config.toml
model = "segmentation model"
image_size = 64
translate = 0.12
color_jitter = 0.1
num_classes = 10
encoder_fused_qkv = true
encoder_bias = "all"
encoder_width = 160
decoder_norm = "batchnorm"
residual_init = "none"
learning_rate = 0.0042
precondition_frequency = 20
max_grad_norm = 1.0
final_lr_fraction = 0.05
adamw_weight_decay_other_params = 0.01
Rows from block 2 of the encoder, named by matrix and row number. Rows with one number belong to one attention dimension. Each number is 500 + 40 x the weight over its row's rms, rounded and kept within 0 to 999. All counts start at 0. Numbers have three digits each. After the name is the row's rms in percent of the matrix's.
# q: attention query, key and value (stacked) (encoder.blocks.2.attn.qkv.weight, 480x160, the q third), inputs 0-159
# k: attention query, key and value (stacked) (encoder.blocks.2.attn.qkv.weight, 480x160, the k third), inputs 0-159
q.118 095:540585491535468488415533482437621551494480511475532540466481506473506574491468564514516495492543518448487479461480494511536511504549490494379561506447558499499539509529432568498443511525551482485541483479490497491521481508512530489458450466428458525456508491574443498560553504494432484468568514506591567448490481496491524555472539436536504531484504505473446480507450498462462490472479435523542478518472444494474504516490543473472577527465523524594490498484426492605516460516454446
q.119 085:529520497503404432478512519453532511467567551456515469533492452431505565595442444422503498476447526491512525571419530519552493514495540474494508535551531530503433484487514476471494552525440530522496471543514455498500525461486577525547480528423482450475479488462501441488463535517480484506513552585471559517505496515503462511517488498441528509473492569443547559461464520541477482514526430488452523463472584479521494471535587450558501507531509595516442476412511511456492585535535459
q.120 099:501512496525511543553529478485534472453517538477502449581427541529463532505484569512548524435495413525474440490521538588548484534539520473549558437480459521509494464466472497507436527538494504523485500540482566597485452526483456533481523364542488482480572487441460421517496522518483505458484509445429492500437530487444520516513489533451460542468503484483550525554509480497496537518488538552488510455476574529556518534523545496436494574517581449545568549522463514536574497548522526
q.121 099:570494509460478575575485438529454446520473507470525505530499584501457538495509518562540427511521445528550523519509489449565534555553545511545464455497507426451529465483538454488486456380503496496490538462492509536561508524509455503535475439503411578462489443486498545451543496459522474458429465489479497546462559501523462459532378488438494517499544484510498512544504496521457478447542466545469507483507481480510471469563538521533414425504503432517456508471476451542565476521537527
q.122 092:472541617417458478600485544489440471520485428524511492430542501473475452506594523525524536509458470489510530489544481550475494455461452467480454437516486498435458538513510500601482528486549474413581567464483574521560490455474463477451520482438547489510455489541499522486519511469500552502462442494448480503508516502507502555479512482485506500454522617550431483490434508526494517484576532526520462488441410456554494451515466547453502485518503515427492509488504535510551510512491507
q.123 089:541471503540500506509432491524514519446573485466522503562531548478524510524509506477471553514558536549500450435514542492584478517496475429490513476462453513538500503423527485469547486561495522547447513520473454492491442461490511502470500478536507541501495430464513456488542617458493521460413403450452528483459544498412485517509554470483456481514437431466494522544450427582454515467478459496437500426497517594531540568516553481530507533550536478493534497505544532427515470482575520
q.124 097:518532466434470549501511460542517472517484532494446520512506501510408521552482519519530497575522453424515459470521516465473472522498455466517479468434523540518480554480514463471493501483453559551532498497558458565481461538441355534509522511496476522471446561558544512470570463403519462532429493464516536536463531498516470514495457410506532558457511511450486570526490539458512425500527512452525504455552438511515436453493446524597506462493462510490548542511425437497443498502468533
q.125 097:436526457446459576415484471478533508539533529536510422547462483451515474420496485525541463469454504510552571491573585537531495487459485499443499522463425586566549534451552530509487503508545449460494499548476497465432487579420503495517462485502508541446512473500517461448503529506550552490426468494428491522554489527559558480498493403508479485475487519565443535491526514531469512469536555554545508473454557494557539492516532480507504504497493444469549495480467405500546434478519524
q.126 100:479576555485474462631527497438570483535468551512490521448562453468521483475521422526502524521405450476523441517514504469482505537571557580563543472498450509534528476507542516528477510508525441436509438476495470532557464533480498534452592488489425506459532499467494451487503548484514482469520450469481514535494518477408432530504472457452526519541494459496564483462513460496468446533537536522540489477511471467517496406492453463457497504470426488525553525513472381508465533484542510
q.127 090:494566476554536513492521424498529464452516577468456473568506524504574474483443477548470433521448509539546430552611555482526419552499449523471413475456452517496459480480489459560491498522479411482497487495530460510485557507489471499454461467454489467497496531455482509521491542449519514438547466453468523552504496550538523497468458438483462481425434501543482526451519457519455481482546523533516529442521557450529582543486517512545491431536475491436528498499521561477452458402498532
q.128 098:556432549502588443441461480397413584498529504542504467504567539481476527490528487536543500510537518527532509432518485494540542507482562554480526544512508506427458545487524529521521550465540475551393541496469543526513489494419469499500453534548471482495483517511484532517528498481496494487504518650512462488507541484438514500497470505459464484526526493535465499492603460533531484527499456477434466436502512494458518506520503514498474527533510491393406500443524486416471447537554498
q.129 094:520491539497526489507547535472538532451565532522509532464478461477444474507544533496477491488544575451499479540484440523499483528465522412445520531537545531585509551469494501494442434483487534530556491477447457463489548461496565476569534488466497450399442579528537527453569470416435488507493437540458576552468528573488551526499411522470546539493473523586476508532524540530507530472470433502491448470480509477514526479553507517506469477557541396463465497538565543522488477518514528
q.130 097:483472435511467433467532526411488475471524456556430471542523480444502528469558484529527521514548474580454436507524414562537509536515554525463520427530606460423509466504564386499524509516468470537453519463458488463510507544491456506509477555530464521498572453429494467486411587543528528526478492451472512496525456507568473503466540540563489541533535461540564482438549497531543451480497483435520515537499551488527443499463524537483508476460476509525498544557507497497471474502505449
q.131 087:527542493534528531452477443554482520493607517423506449567512514530528548506420493416531534424554553483523534501531500495520523473489502515523483507510541455516518464414480525429424470460577503480477468440540537532504498550495523490514508593555434509496529409509556507481468500528543435451484503469439419431490571486487577507528519498536540491543514508504539503465460461468536555546517511411548447544484495446511464529459517509518485521499548422450453446520460483510483543529515483
q.132 112:437479521454498541525456496578479536517517466461438489475459507463530525517496530516488484583505453518496444454532553546428561522416471470421514446491433573541489509431500523534528465481545558472507520469498537520511542446549539469545515469420479507474443547535473540539512470503428425437431500446538503497494526492493487498494528437580491470503496509466480527569452483490469487447509494549497458552610468533407553512478558419480457419490533464479474500517485504555507534522521490
q.133 088:478535506480546501523523452548507453509464463541495483469492574439427576434585554520554502548453517500482531519471509488487510487554435508518515511479512504509494523537535471467524538514542505538540531521421516434457472418473561505454502503579441591481431487460568504546469570502535480450488542488515502505555472426506566497530519444467478524517512516566531473603456419464540491501524548457472513549512505504546564561599573480472537525492519502552522432531512507497522464513522457
q.134 091:497521440471505512509554531541453535505597495411553530509490475494473467529527552540447478519515471481489485462478499505416511478429563511504557499550504521454582587463493476549517559483496562550483478553450474524502456474469544445471556487485485420557450550493506549510471378403482522519465450457479528441520501553491479480515491449492519538555473505601417476452465552547514516563510473478505492468474509525450508496470491456524553478532565477469598529481483501495500521527534512
q.135 097:579544504463534540492486516544538510464507498482492583477440555554558510462511530483537521502551481559449505487470536470515456457549497540617477532479434473501502461493512483546481531478557518550617414564518496488521475514437541506476553506566466505494543464476506524507480507530540540520518465478481448437490567546475511509487485503524504489624447444532445508473542481473521541442494530531523458492506492496389601522505512491485498424495538528523525507510432477489508554399497468
q.136 101:491505534462490512495576465555493524486456520516500512510495503536487517531473552466489488554446523408552484484483552493435497481512516517537502503455463531528441512531462497438478509440506537446525442539467512557463429474441561530523510530553528504415469440483494480526486476435539414457473466467480524469448541446547429458553492517586541482469484524547511529561500532493537520493527537406504441516522542485478598523523457496445517541488557504485531516376400477580455525504525508
q.137 091:547501464501470516521508530511505417532464510503472516513510513493521525500523476533480590492541473529450442574481458502492513508434452527476438487457513542501402552504555494524564451551458508538529539526529509501573483439545499457445431521509425481446486403493449554478558449532547487575497501453525526549529488453558565519469519520465480456521554496544512453478528485461538391473444462542519517526561570560507511518556506488544497521491504511533576379471481519461500505489514555
q.138 083:496455552439496577428488462541457532577435528527517504467510546459464477495520514539458462499482459601499529513550506482498485523486461494554538562543532524480467542554529493556500534499511494505595448514540503565468539538523527554545533503592485564470493489537463539510486543439449563589582464485518520385427501508526514535506463521506484480475460472486458501536545465501494515464488550463489470500456520455490512503512547498510467452538485520449446341517490525494534501494481553
q.139 111:501500499521503495431411463532478536480474469409519506533586501508518582437577519537577513438516505559586484545470541479498501439506529441474421525502468593473534464514475504526577566460470483497510451502507446487425521502497524524542548486505490468569464430432535480478431568556517515538526553489479540472490539527452571473506556474496478424541457479500552508548451494472498485444537532456467473503474552459535525545517502493563557465503443485494528508524437505454534460512520496
q.140 097:496543457542475494415475527540434495450536485479496516537541482504462505499579560512467419472516476597535558519469489490484566470504508513513485533480405509519523489551531528539528592464552539488557498482487479568502488413423527490527492519503482568512500509539508487464505540470449549431510499553493598483403481490464530544447480463459499484502442495546498495547499524535463581526556552462484473505482548504464572568438438473525516463490507442446497523539469511400508463541497527
q.141 105:485484476460498600492420471488504509457504469489508560513378536517602459492489466451482543456543426523527519502494493513480535508410460476518468533500424534548493476447502501471576419552509502507534464507580559513477538437550442487455509465512501475519491482520514535451490543505522542512501524499525487415513530532517502570528490523536592491544506445472553509494466475487458461576433481553502467483492510525488423449507574509519445455555484476492498472605549439479490469468465479
q.142 109:540582480505483452463485468542470425536484496514490546587564536490563471456468493525477531496460470579547503555571550484506476480482501499539511514490551458555483535460499570467501509475535465404521517545501464420511513528482518591478518523518473553487501471588484440527516576518513517551505518500530562494472468447562578488466454490465514513426556464490514530540530483441441512556501481439495462523463558400498480571472541527533462481482558488590484443520505455453526512478543512
q.143 111:445496534503503538436486524439507553496549520556491481499414428476461573486524479466539433482537615496436555551488516464480519503533609530473483507466584456455534511554483496552514506480516475549521531513482427516519496453478547459541434533498496465498473557458520501580430493517475486477475463578533446534478473560431448527492474494454437469558511460471507517495502493574509445495475455562456564534502495513511553514532404509575506548524527495468460558553481518501498506502502459
q.144 101:541514513539450444499457441482471523458502472466502543423508414493444484480559468498517500486486492512501468508462472474440463540527524456539472512476486398507466440533499499550489490543543510454458507517549498547505491558554398532476439505570528549480465600469423384454532493495459486446526546517549545523541523516449463511401496491495454539565473505485556446482524593540506464525536563528495557526542557463509463446506536511450459460499511526535497441515526529513523488538484550
q.145 102:432451438467496487528424521528492488468592540513487552589487493470568507493572501481524519500547461506493515500542598571485529452508463450511459475540466513529555465464548507439511568490538544548532476531512536493493510454501492492492509516507535458483503466519499501412493473527483532581489547526465472571523570450450464477479541455496529480540528492499519477527489507539524505532471450549387463567498520406475535499594496425477492498565434513482530504558505515495474626521517489
q.146 110:536418479497505512496447560490495483472486479478509455554467503537497564448489536560453513498488586436482526449491495502468516489518458598525527512506504483505428489515479556533513496474449447517463453512517554524549511457488566547537505510505493498577467453481442501543492546461503454459514512457542481450516458458528573547459427527491521460491475454518491466551580479554520497541484494477542590563595523535487404508516491563538391490555573550569464505477546513455459539529485470
q.147 115:546505502521528561520485472511519534414549495490455446585479514532525578533534578446547463510497518509565497480556552541500525469465477509450500512499458490505488448487505534585476546522564518562495508470490530413488463427540458452548491418514529445556480453545494439563497480478516488590419535496516489473459588469524504476506485427505515499479492492571437483469439544481497493488461465506474512463490571461520484468518469494481495629541583524546534492526483449455493530451482483
q.148 086:493544530497515443528520501572576476592453509564572426537550569521515475480438442485474578488548472542526477435543545473438471482510453437512535449521496531455469449453469478509436511506455450520541490518558476549526546521503513490440582501514463613532521508508521495488489508583488545446517537536477512479582480507499526562557491487522509538528471583498500555492531483452424553504516485503442511460517467546447460556550497532535513495498515491480477545420494491552478515467452454
q.149 111:528439441549512422479506468442494539491534468470508496594551503531466503490458506509445551506533457530490504524501546515532466454419492492508509494555520429538467539432442419477453470479448510528549500450466561473546487534483577502443518462518447422430378561532468465540522486480550490483467495513531528447519493440470442423503476561569446497476538498554486498520435508483474490535499523447535512517447552483485515455471529530533500472557536529520422510525514492455599471507464490
q.150 098:477510451463546428455523533502517489484506531507457415484539481544448558554457534439498468534483543484505512526455487548519521475456554471532472485418512561508614457460417492451492489458531494550493487456475522497448494510482530497536466468485491431508509593526571500499518518514498558461558473439543539521449548524443538465571500455513535508535488524523499479433502467461503512462434417516492486532529465464510605414487397505505485484508499547455463531563520514465490443429547530
q.151 087:460511546485471462563521524518520487549424462549458493565538461522582470577497505561479543530511496483558483488531554510481471539490464484499448431464501542552466478448429448547564430422365554491524485489486523469482458492562557426566452545428539505433515490509499552527524515463590463542514469508456532478434485504512503552554421536563514544465467510484478524482483472498504433511526532540500520497504493486480486477513468512512537477466500437475441460437457538443487509483541478
q.152 097:510516501467484515472455443473510517533497537502600490539548506496520459516485422483472514522550588559524541549534483519467533505516489469517533556496451446503506509545492502442562605508472447506487435473501490549563474439464559515500477475436513458444456488480478481458466516470511436511492453523493472460505530476498483458482434493456546465516508512571523497489400512571500584498436520446482535490479535444543446487532494499422487558512528507508441472511502439524458549595545368
q.153 104:506484527531407532518509433482590516520482505529507560532600513479435500538549536461481456529540525470518474462527510488480547482522540488460479478427484482485484453595478569549435538501448483472491519475512457541493472466515508545510429455512502536459481582534460569439509471576470456534460459507482437503496446567477544527462465530430521498490528510536498426515463537503515534493609461449488498484533557467528497466500428481536504557473493476482602443564484457544523451488475457
q.154 095:485493561529469505497549460486540529456482528492497486480435460488536519523447505453450552511482447456478514516501543470599413472508468527499475452539545525477539551491458434476425399482514530468473499543476512563484506460541495498523485515437590562422470566508516485560516446516523524470533432545444532518478483503474574468523528453529478458532408523588515546518457537451532522511583472471502563470472423538490532545508485483518485544497484491479550409443524425472482509538469482
q.155 115:495518464501480596448394495475531549489534534489529467444474467477542527589465564561505500587422503459456504476437477521519510603532486495442524482523548468543523507524544519492541520496510536442492490534452528488560479454533510496630529478475531517459488463553470506534486498428447437436515541506472464432445494499497489496509456499477508456533532468548464461502402492580531434467475577493552527531448471495479487499464498537524446548530500563489480567451487494481508489526500464
q.156 090:512426547493533450552421556487500476423511456515486460488479545507486483496497485500507438472514569506398549518547524531541491519470518505514482482496581526471498446461513520518507454442478530522507513489363425451486567526506533496491429470510508513529460487528503521473495551481504498511449565528490497468516461510599481484459505486488459510398549509545506459495458529596479468513452493522409596579521499522527452569476399524488507516487480575496493460482447479466503478557474495
q.157 100:467532463497496533457503449485534586516538538535521471488539526630560525535529444523603507534497484529531482476542534529504523503489493469464387474449447438563474520498475488554499497469507465543494508556493499453485417483470536494440567485502411540492486506511446509449498455510462586517488576477492472551482544485524526481558584526561531497479566546514485488507461438507569505547523378489514503455532479492481511532470447467576525525463517501551486531545540459501479480475474530
q.158 111:507504511383501489486378442492523490481461482486533537514499502433498410537483497527522507446395500571473528536507492595505488498508492438555494489499476555443511493537494512481484510587484473514569558519450471500489536454496473564473540485580488495456583427542516483496513529527500440465495600523442510516531498535514506494428448483503547517574486474497484477577445564525511490488465473461532567467514483522542414490507514485521518492586510524492453506510437418494512507505472465
q.159 116:443435528509539551508514526454493522494527567507495432587479566502471546497439480483555428482579490501522507505588508517502478448490521497472458499538550468504452498488491520456472527452582493467509482488532522575519453532502546525498556428447519438510504467445512517473484524495475474399446446427491507491529462480501504384509500449525454487435449480561522563422539470539545484460514606496502514484442466458525483459490506544506445504494537559493529564526489530503553550436531530
k.118 107:488552518536466491506500548462506521477552437526543452466483471413453492521426550512498510519469492566509412582488487464541485446488446599491488552510474549570490560492520472542535455536472493428552511520519532515500524513504468519511534472471523583569563461526510598577491465511516540516518523552537482472479495544478471492427427480419529544529437480405515472551496515506468520497523527564507476492510478487462484450446526497538496413541538505542450447510520527463455432554461476
k.119 093:479470543493484495567602564494504519520519465495432404538416520472505544508490548550522468492536519531503511508489516454561509452482537519524475511434475575502512467474514476435538490487430531523493446446435511538473489549535482524510497495563492451547576444534416465589491515492480497463484452504473500481548565470487497445475525444545519483531425533527525467493522481549491434521501525534511558476435540562514557457518511572514413514505537533474534538536442500520393533443558519
k.120 106:513453521506487463474549535452497534411524505460487464532457554461513489409529587533418467510463526520444458534508467456523456541569551543506487508494505504466430526482503486522530498478494551508517464548516439467462538449444503499509538516473464532548526475500450474523548570462432470513527465544501487509594448520504473507479458549476518482534444414571435477543452592537490503474484508533466523461545522513624533512504434480506485447527470538477519555541521476453462580519492417
k.121 091:477509439547456493424523507486556522512500510471476482474589460503507493528494479491540594456504452536469409546529499480472488477606428480521539465524461380553479535474443454497526522494482444432511504535530540526457555473525494520378422523515542531564484511423435434533496478454513468505475460521505465501468498547496424540581512493556475444444474504451451553524447501493519479488463514524530534521505486526535456485419471550450506527481516534562478540489492496483528482539464517
k.122 093:512472522507550527519435457508538451548481535540463497513529517527528505465534579522540528534434487565494521492509560531519484509537452437528549576492485512467518458559446537498499495576438486547485570551495497429527517515436459546532453463486530566474428544591531466438583459513496489508553501506425490448449475469442517589518496513574482461487467528498507490519537441475489540527476489492502563504465546514521521488489430493427528577474539540505456495532589425529535484576506535
k.123 097:522474536567565517495504547528490469465471506439524540526549458563407438502553487504480450493498516509581499458506539447517418500491623492520451435552440493493438510476483595526493544476485490490464438528555447475536546484519511469462568570484499532483575489447533533504501502493508498475486458473515504504518474462484446515551483540454435458506522486550556500477502502504439515457460565524504549510507536503537508437504466482580477482513535524469477573565534564528397507470415472
k.124 097:444464522503555535399503554470452500534536545527495544474514481466439510466482470484548552474441464545455482483487502491492549502509528464528505547554507473522467459412461438546456483460559464461478556491569515478497466487506472421462430469503472534488457558434510485485559459423536455521450475554501416500419541511482497466450524460587514551538546452476521551557431472444511576522567571506487540489475484506426539527456443503543505496510533471504508454522501498525543516519524572
k.125 097:552507387510429477450501511513466473514488419454475492458554515559455514502524524392478580459476474531532546490516519541480509417455573505517469450520470525499468486470520476490506472575518498582436481516516467524501508438500545476496536413507459516517483549521538537525469521554506495510476566468518540520546528550475507531390514522535473517505547513496506568515474499528509485529442497493519540420521543498469569519500373464541444471550464584484580502508512440474507478539478523
k.126 110:516499471495474503549448522460558553529516540524482534410501582484495506440504570480602502462517438476424433480497506504472558516541501498526544476443500519506539503519483523522523439495473504478568551509487530440504532514530473471455481507484529529500460478457492444472578474513482396473430516517413523551523420501459471472392489479537570465498446519485549505610506520419539542455534477498419602524477524478487524488529474541512525526524540536491487482436472518505501493531555494
k.127 093:539505556465447538521465421501542470488513446470454438483550509553431506424563471536505511471505511440491465499485530525467503530476451498494547514516516504384522562431508573529576536515503460487494538527474446439613487452456516517498508470424555560491554464531510425533524552496548424505549438491482549506512539471544597491480525620551446514445508546535498534511477494536515438475491466512532526461474478489519555491465502466487494555455486473531476530540495471547467476510494497
k.128 089:499511459539558445531524512483455508529483485499408534546503501546489558501520546408557585501420547508451488511458503594514481581540569556466471553564490518508487521521497494456499449455449499496509495408474487445462481526552559521502498555440503496542512459480516488499472492471533481485467510520555439525439518472437504427490510496467543554459479517476527544507520509538510490574478480482613505499548506492508535430419494562530508517496492571537432466457551524506572423519515455
k.129 087:558514513518480509535542521450464538501447495528481528516594538523538490448551503430461559450473507536457553436489576525518536555459543561456515490529489471422517506528452505455558525506432491527539515550538412470485519467408479461506590566483460517550481521510459545487503563495458458496541419498533544463497515479571454560469522509488471475483513518395493493526463448491521538520498575433429475538528514469516544507485544506475509494414465452559550478493495508462492525471475421
k.130 096:480491555544459479447567576470510524458483465527431543493467430496449485457472471568491521471493553588483489518439399485561482510501534500534478479410488510465514519553513542495505461500494512529509430473520489532502494512500454540525465476607531509421438560464512555485492464541476456501541451500479512525480539525481442488508472536474488600494595504474524511421576584436563548534462551525526487450534535514496418498492551440552477485526527530531527447487500547505506492471541485
k.131 083:557582507532529526624528482455513490526500539467505486535466492519491500530486479463532512531488435472489505454480578535501524488508528502510513483466463456515487564518515499578448462484497485544535539446471480476573398498530491462487493547495498460521498525450512455537414515440544492457520451539488581509404585497467515481421447525477497502491520521526561510476418476534430511512450549467531452483522535524583523496543438448525531489498546489483520381483486521530546451467414537
k.132 107:425426501476524418523452477521529491494468527459433477418504499490487563514535461392476452529477530483527446571524487522558505559493489410524503503532545456465567464498527508511550526529475453499448500491430479505463484498438515540529538560477457486520433578533483441468510493472551538561519504514509542529508394497496429476518438481461535456462454526483521538538557537493462504508537496565507500542512488512528527587526470504522516540556445450485448544446494484506492496522622541
k.133 094:487479466495507449521514432535422440561567504497506456501540527464422418522497511536517482451493547521483562532431435528494477405535521430511494465445474508484431468502459482488557477530446460479529520516550537545534421524481469404476451478532440511512472529463469460529545464559474548463518552547542556469527464525494528456431524494423510536500493501488508445450533572538427484556546508516445532492510502551523485477444509478523497477511485452449516404562464450476468492495564519
k.134 092:446454438517484492467486497481499571464482570453474524513577452494500500492457473481585500536466480466467552577590486490440484526533576488609565531448489535451564506548501530440447539434534467431498505464474535491493459457545542513503458546477547505531566450425485497462526487529498511509496522466490504557473450498519442497474559490493544467489455487408505507559508457524515456448521489518562521558489545461553492440512528552497447492518456456482438402471459513513499547550523506
k.135 094:533508446486453483558517548502486464489522586568525490430495518502500603479449438569441468569543483497530437514478509471449549452583556573426522521533455477509544502556530489496494540514543379468517479483527489462534532524529495530493503465541514497548509471524486545481488470570476513450491518527495519577579464505525483488440585506551489559485520502462527561503447473580483510565513455508551509545485504407552488496527549485496473534492499435467474454553544543517474514464485554
k.136 099:456505382518448490535500498509505506517464520481521434509472498449502443503455477508543507527557454472475537476526566572582534426519458491502549532466503458479441454524478480522480495498458436477483511451523527498526438519510453489415481442496466512567593456485484502561514409536523469427545543476489595493492441447451520484499490488405519423452536470445482519491526540476453447424510488552495470477488457520533517556509509479478538464535491436527545468530415463500470435502542490
k.137 094:489469523499452413516522526522494535499506567504429519466487485485470417487446486504480493490470527484516515478503408525463477556487460494519437534439511490547422453483561528423512537499494489451466512433580626549479537464486533546458455458508506463472474504481503503537537419552503468513500544451513492479510432440560483421474474526416499492455563473454506450505509464510489415580502579528509533514499509435479521525478504498576468479523451527466475581499532528552465528479573501
k.138 090:523459503467493504557476588513504508495483455479493493468471519484515518539489470489498480432478474488527546483502546490559476435456472460494478583532489503458548505454485497453554513501517453531513519451542504440452567513434520485500461519504453482556506560523473547521448566524486511521511496511492546460431426560521543445486537400475574460504465563443471579554512481557508437488517484415529466552468503468516588524476500502547449523454497511618554585572566495510546505536449497
k.139 104:496453381477495479530476515475499475487483435525502491435551536508529530546508471439493476515410488533453552476515503526466478429459446519545460522425516531482568529510512570413442445556534465488504463474465548495582463552482481425556483515537487432537502560516550490499516432542486531482461469584546503488462513422507463525419501538541505532525514473494544525449451514502541519513534414443538548481481517449468504440496504558470446494517537536497429507536494446502441515460480546
k.140 106:508516397531548476518460530517544474525508459477494460549555489461527563534548504470514499376477504511490565557491520463503489415476572505500421534479509415489518469505504455514500485517522462521460454536508475460437516612448478419565522512451466509518498515499537431507543551494528519483486494515502484568501481586429531508412464502520518472491468514449487551501445559440454543534544441420500472524477481481548522466480550531492484527436541485583465475531503500483560491442466484
k.141 099:514428489494490533526457476563494463503472562537519494395510544508531524476455482438447514498486510425503504549493553411465450533520478489516536509494558462518470469477508510528475536512561470530471497426462536508478467488508488510579445482485518533449460525461526475493390443400559509624515488481602476494468520533562537478567442486532460535457487465492480528513481443528579494526519548511475516463453580520503564563535491497482511496461480561461512470454552552452496540489486532
k.142 106:509456566468592506493481570489486524510540466488585523501473509502475545489454472541538487499438483450532557542509498420526436417544595517456430474502462541507471442508507510482492491495477496510501527487506452493440560499509440502538442566493495512468511512514534476565490561478482495411509489496508460426557503552487539464419504539464564514513451540489480464551488457557477460543601560473447445456472516455525463528459482492464484510460472525538536558558520528550503397508442529
k.143 100:620567491483511460549513485554507555499463462497546498487560504526477529480553516463432484463518501545541497500516410517475519548518469459502519498456526449485492524529465474503485406526404527503534492501520455470582555511488547527532540550498438578451486513529498500415492525509552544451507517472547480515456471502511471519485512482529455486489530513537530511432513570527404530511444491432507532528507517513447542408432453501538525511482522535443438513503470391511436500489510398
k.144 099:535490496500483518407466549541484495530444531409504469491502489572556491542416552491430472464490519488459415456500502534481498588541498471498523597541463463513491506433518545483479486484443585542565566542517546485445561490508481525490491519498522514524461485454537525460504519598479457504498520522549452538457577457508526542502506519459528488497483429480490555465545523527488576436482522469485430511471515476467441434486470599474515460509430518504518470574458517493456431507519493
k.145 112:535448529512514544468561457487452507428463538435558511490482484488550574477580556539471500494479439506471415491486540514444488401487529598457505564527466471539514482548434525464597500458529511512481478532491435460511444496548529507479467477576514557535552412500466577445505465532463478500537486539528517515521519487449465555534512495541509538552538477413536477470449510475467504552470480459463492493509525552463533502428474464569498478519539545522478526524502502553469488453554429
k.146 098:541547563524524501539522516498524512497488461457573472526528474627444493488465498494480488502482563451485429467487474486533477416495581376520491430596515504517506444448490485535438488529491495514483485487502561547523464548506487524498491488497485549421499510474493544525483482514538493534538520448507456491498530542432504444509492512535508416533425423509520502477517494429572547564534442523483497560564564503485566485550472572480447505490471525550504553553510534504551568496471459
k.147 108:490548522529489499471501444454503578478520492442541550491478489483539467490514489519526502554518528527494449520448508575466513545546494503502560520504446446497512469544447481494505508462556546563500501452559512538470494551485494579496519531499511542471492484457487551521569476567466448548511440511530466534554501489474510474518503595514442485526520461424459427554484527520479523509473426448493536572511476541523583464461534520373477588420516440548465509475500558489533493567481392
k.148 093:538489515452495492425505520475454500453610521541474539531476443482464492547439556465484452435439463530423500496584511509547495571510536557524493506514516521566433554491496526485479456525415441512460527489501474545439446487548539511497536477458423534463503518512485490509479563424596491431549468477525497526467500446634446458531469493535477491479465473547489506481487507526437505495545436526482534510525567531481485481511554564569476459514530464452537514530485454499492516460473532
k.149 102:570499482527552530471452517532549525512551536412499496514488434496454472467610506570495497506482492515528520483481433452436550464546455401497526512570450533467537496503550530542428470476538476511588465578513447486476468515500562502404556450500514565481465429465456513540519493515533476539574473504515394498569444553437499530500481536451527445534459473558516494568513517472481519507514509546472475547525508562509482493494530552523562501549502530487479493524506435485524464513520500
k.150 108:475612504467418562566439453476450513463454505512474517593462514542563502496531498527461539469489513463557482525438487583455535487516535434517489465481504523546431471471515441465501522563507408461480474559503448493480469487507501525530539538497537434446478424537483459482564476488483507472459483502481492530518451535446483519535585510586453532547534553519517550525506487477528516498480594518488512435465458526536431508494490508500536487508483514511467489459397552462490461514585547
k.151 091:493482508505510455506537476517499527523471557567478488458518516473493496534498507458526455518478455527604571514545437473521485490586501484480464447453538543404456512504493506546535476545516507474482527416510545490473520482441516558474498386408445501436568517528486503495533446502461549505477529530524498450517546503547523507530603473496507477431507456479519564578502407496469507501465448425550517482520515466590523549515556419477564498490508489495472477514448502556549458480475553
k.152 105:509605510548471553553586534494528544519514510464559452421482471452502450589546519544431501515515504444505439561493513446437464443512539566445523536570504503446581453449496455486549575460419555594452537523575548517468522507587528473469531497473454498489496505491508525561572536507488508526509483509531484500519546484506498437535479498477551455556500507487484509485508519430487475509577506562565524507469528555489488527451485513566478513543505520534483510549522492460477511460518511
k.153 106:511517528562533544465477518555516513564500543473455545474517481480562399615464516481465580492509481543461575531460515510533442517532570500620502574523459447489497463499457540412528535489468444557492509454507499516451493518556455491535544479478479583511491525606507483485516609522506505558517478496552523477482531394495460527457502471481491528503542512488483549476492524470550507497476543510440472514452502535489518546547506475536479453482463578540512514541536480488477466473502559
k.154 088:506470418477481584460504465551494508574506425532453534556450550458461444545455502433553526490479461474509526495479527451531490492517508482515531472566510569416526527517522489503486538487502476533498543474517445396466539486535530486534548522439514492486607479493525462510477510527426492483566520434478474519468470469458441546473454441529563527486523550545439523514444540503461481435416538515483460456523527424536431532525583500535541549524524509520488530557472494445495514545448468
k.155 114:562464531526443478533522563449537454553518490533545465469471534508512377538484519474540485464496558540545434515512520487542529436492474433464481465593582430538531493512501451491503512514544502544468506487574525513497454439443529439500487546530550494494457475433461593473506474439476553555482502516493453511493518506431519502508531456519478536485434579432525541548471465501481534505532517512505470471458497449587540505497451508419501503425435469500520445449476451545535455488487469
k.156 097:511523505566540473471477413426502538448489503441537516558543508478542462536473435486510541514481488487474413472483532500482409431468505500506488466510520480513516515503507485461516509525504481519565492550542442595562486453487498556535497449521537576531502509538544498464541469520464546512542518566399519416575512515409411541552495505525520499484502529537472430500468495416450413579530463503479486495480517487475572510511537550488453522458530536525518535495531557554490454512511569
k.157 093:497543593478495518481508525488512526519522519462473516443514467497484465525509505527483533486548432552450415479447500576556524475473466467616532557516516436522489545516481501497483519409563491472460526498511462545504446522459545477461482529486487522505476573590536489538500459509565454490513538591458504495453467539471496471386452490499498512518511517438499483553537509507547461485476566530502376477439443548444515440500438525438567510432467460436493508494509468501514501504463534
k.158 104:526526482547579519494526429461479498477442491484475452478504529467524388471525495514513572485430471484414443509578509548448524506532473477428490517543485453536530506612520475539536475473513476571516476502550481519495434512482490535583469484488532460504510476555495566435501499506451469399504443430398531518514513481526441532573484511553487506509489493506496440497450531505507452488498498483525515548473607463444496571468569493528438497484529532510518575542502521465518496544513479
k.159 114:461507539479447415555506501494495506516539513496446484461524537485414527494555501537474446521501524512488490463542545485484547503571562540546512535527547539509505524477506482434493435506527533499468459528428486482489506500527482471517552561471493533467449546466491433529551442513533583482493526552533518562548499525443521476518423505560568473612449528580472422477522445445498560543539427525504562546530477515459530522529425558548499482515526485485517546419450413508451504509498462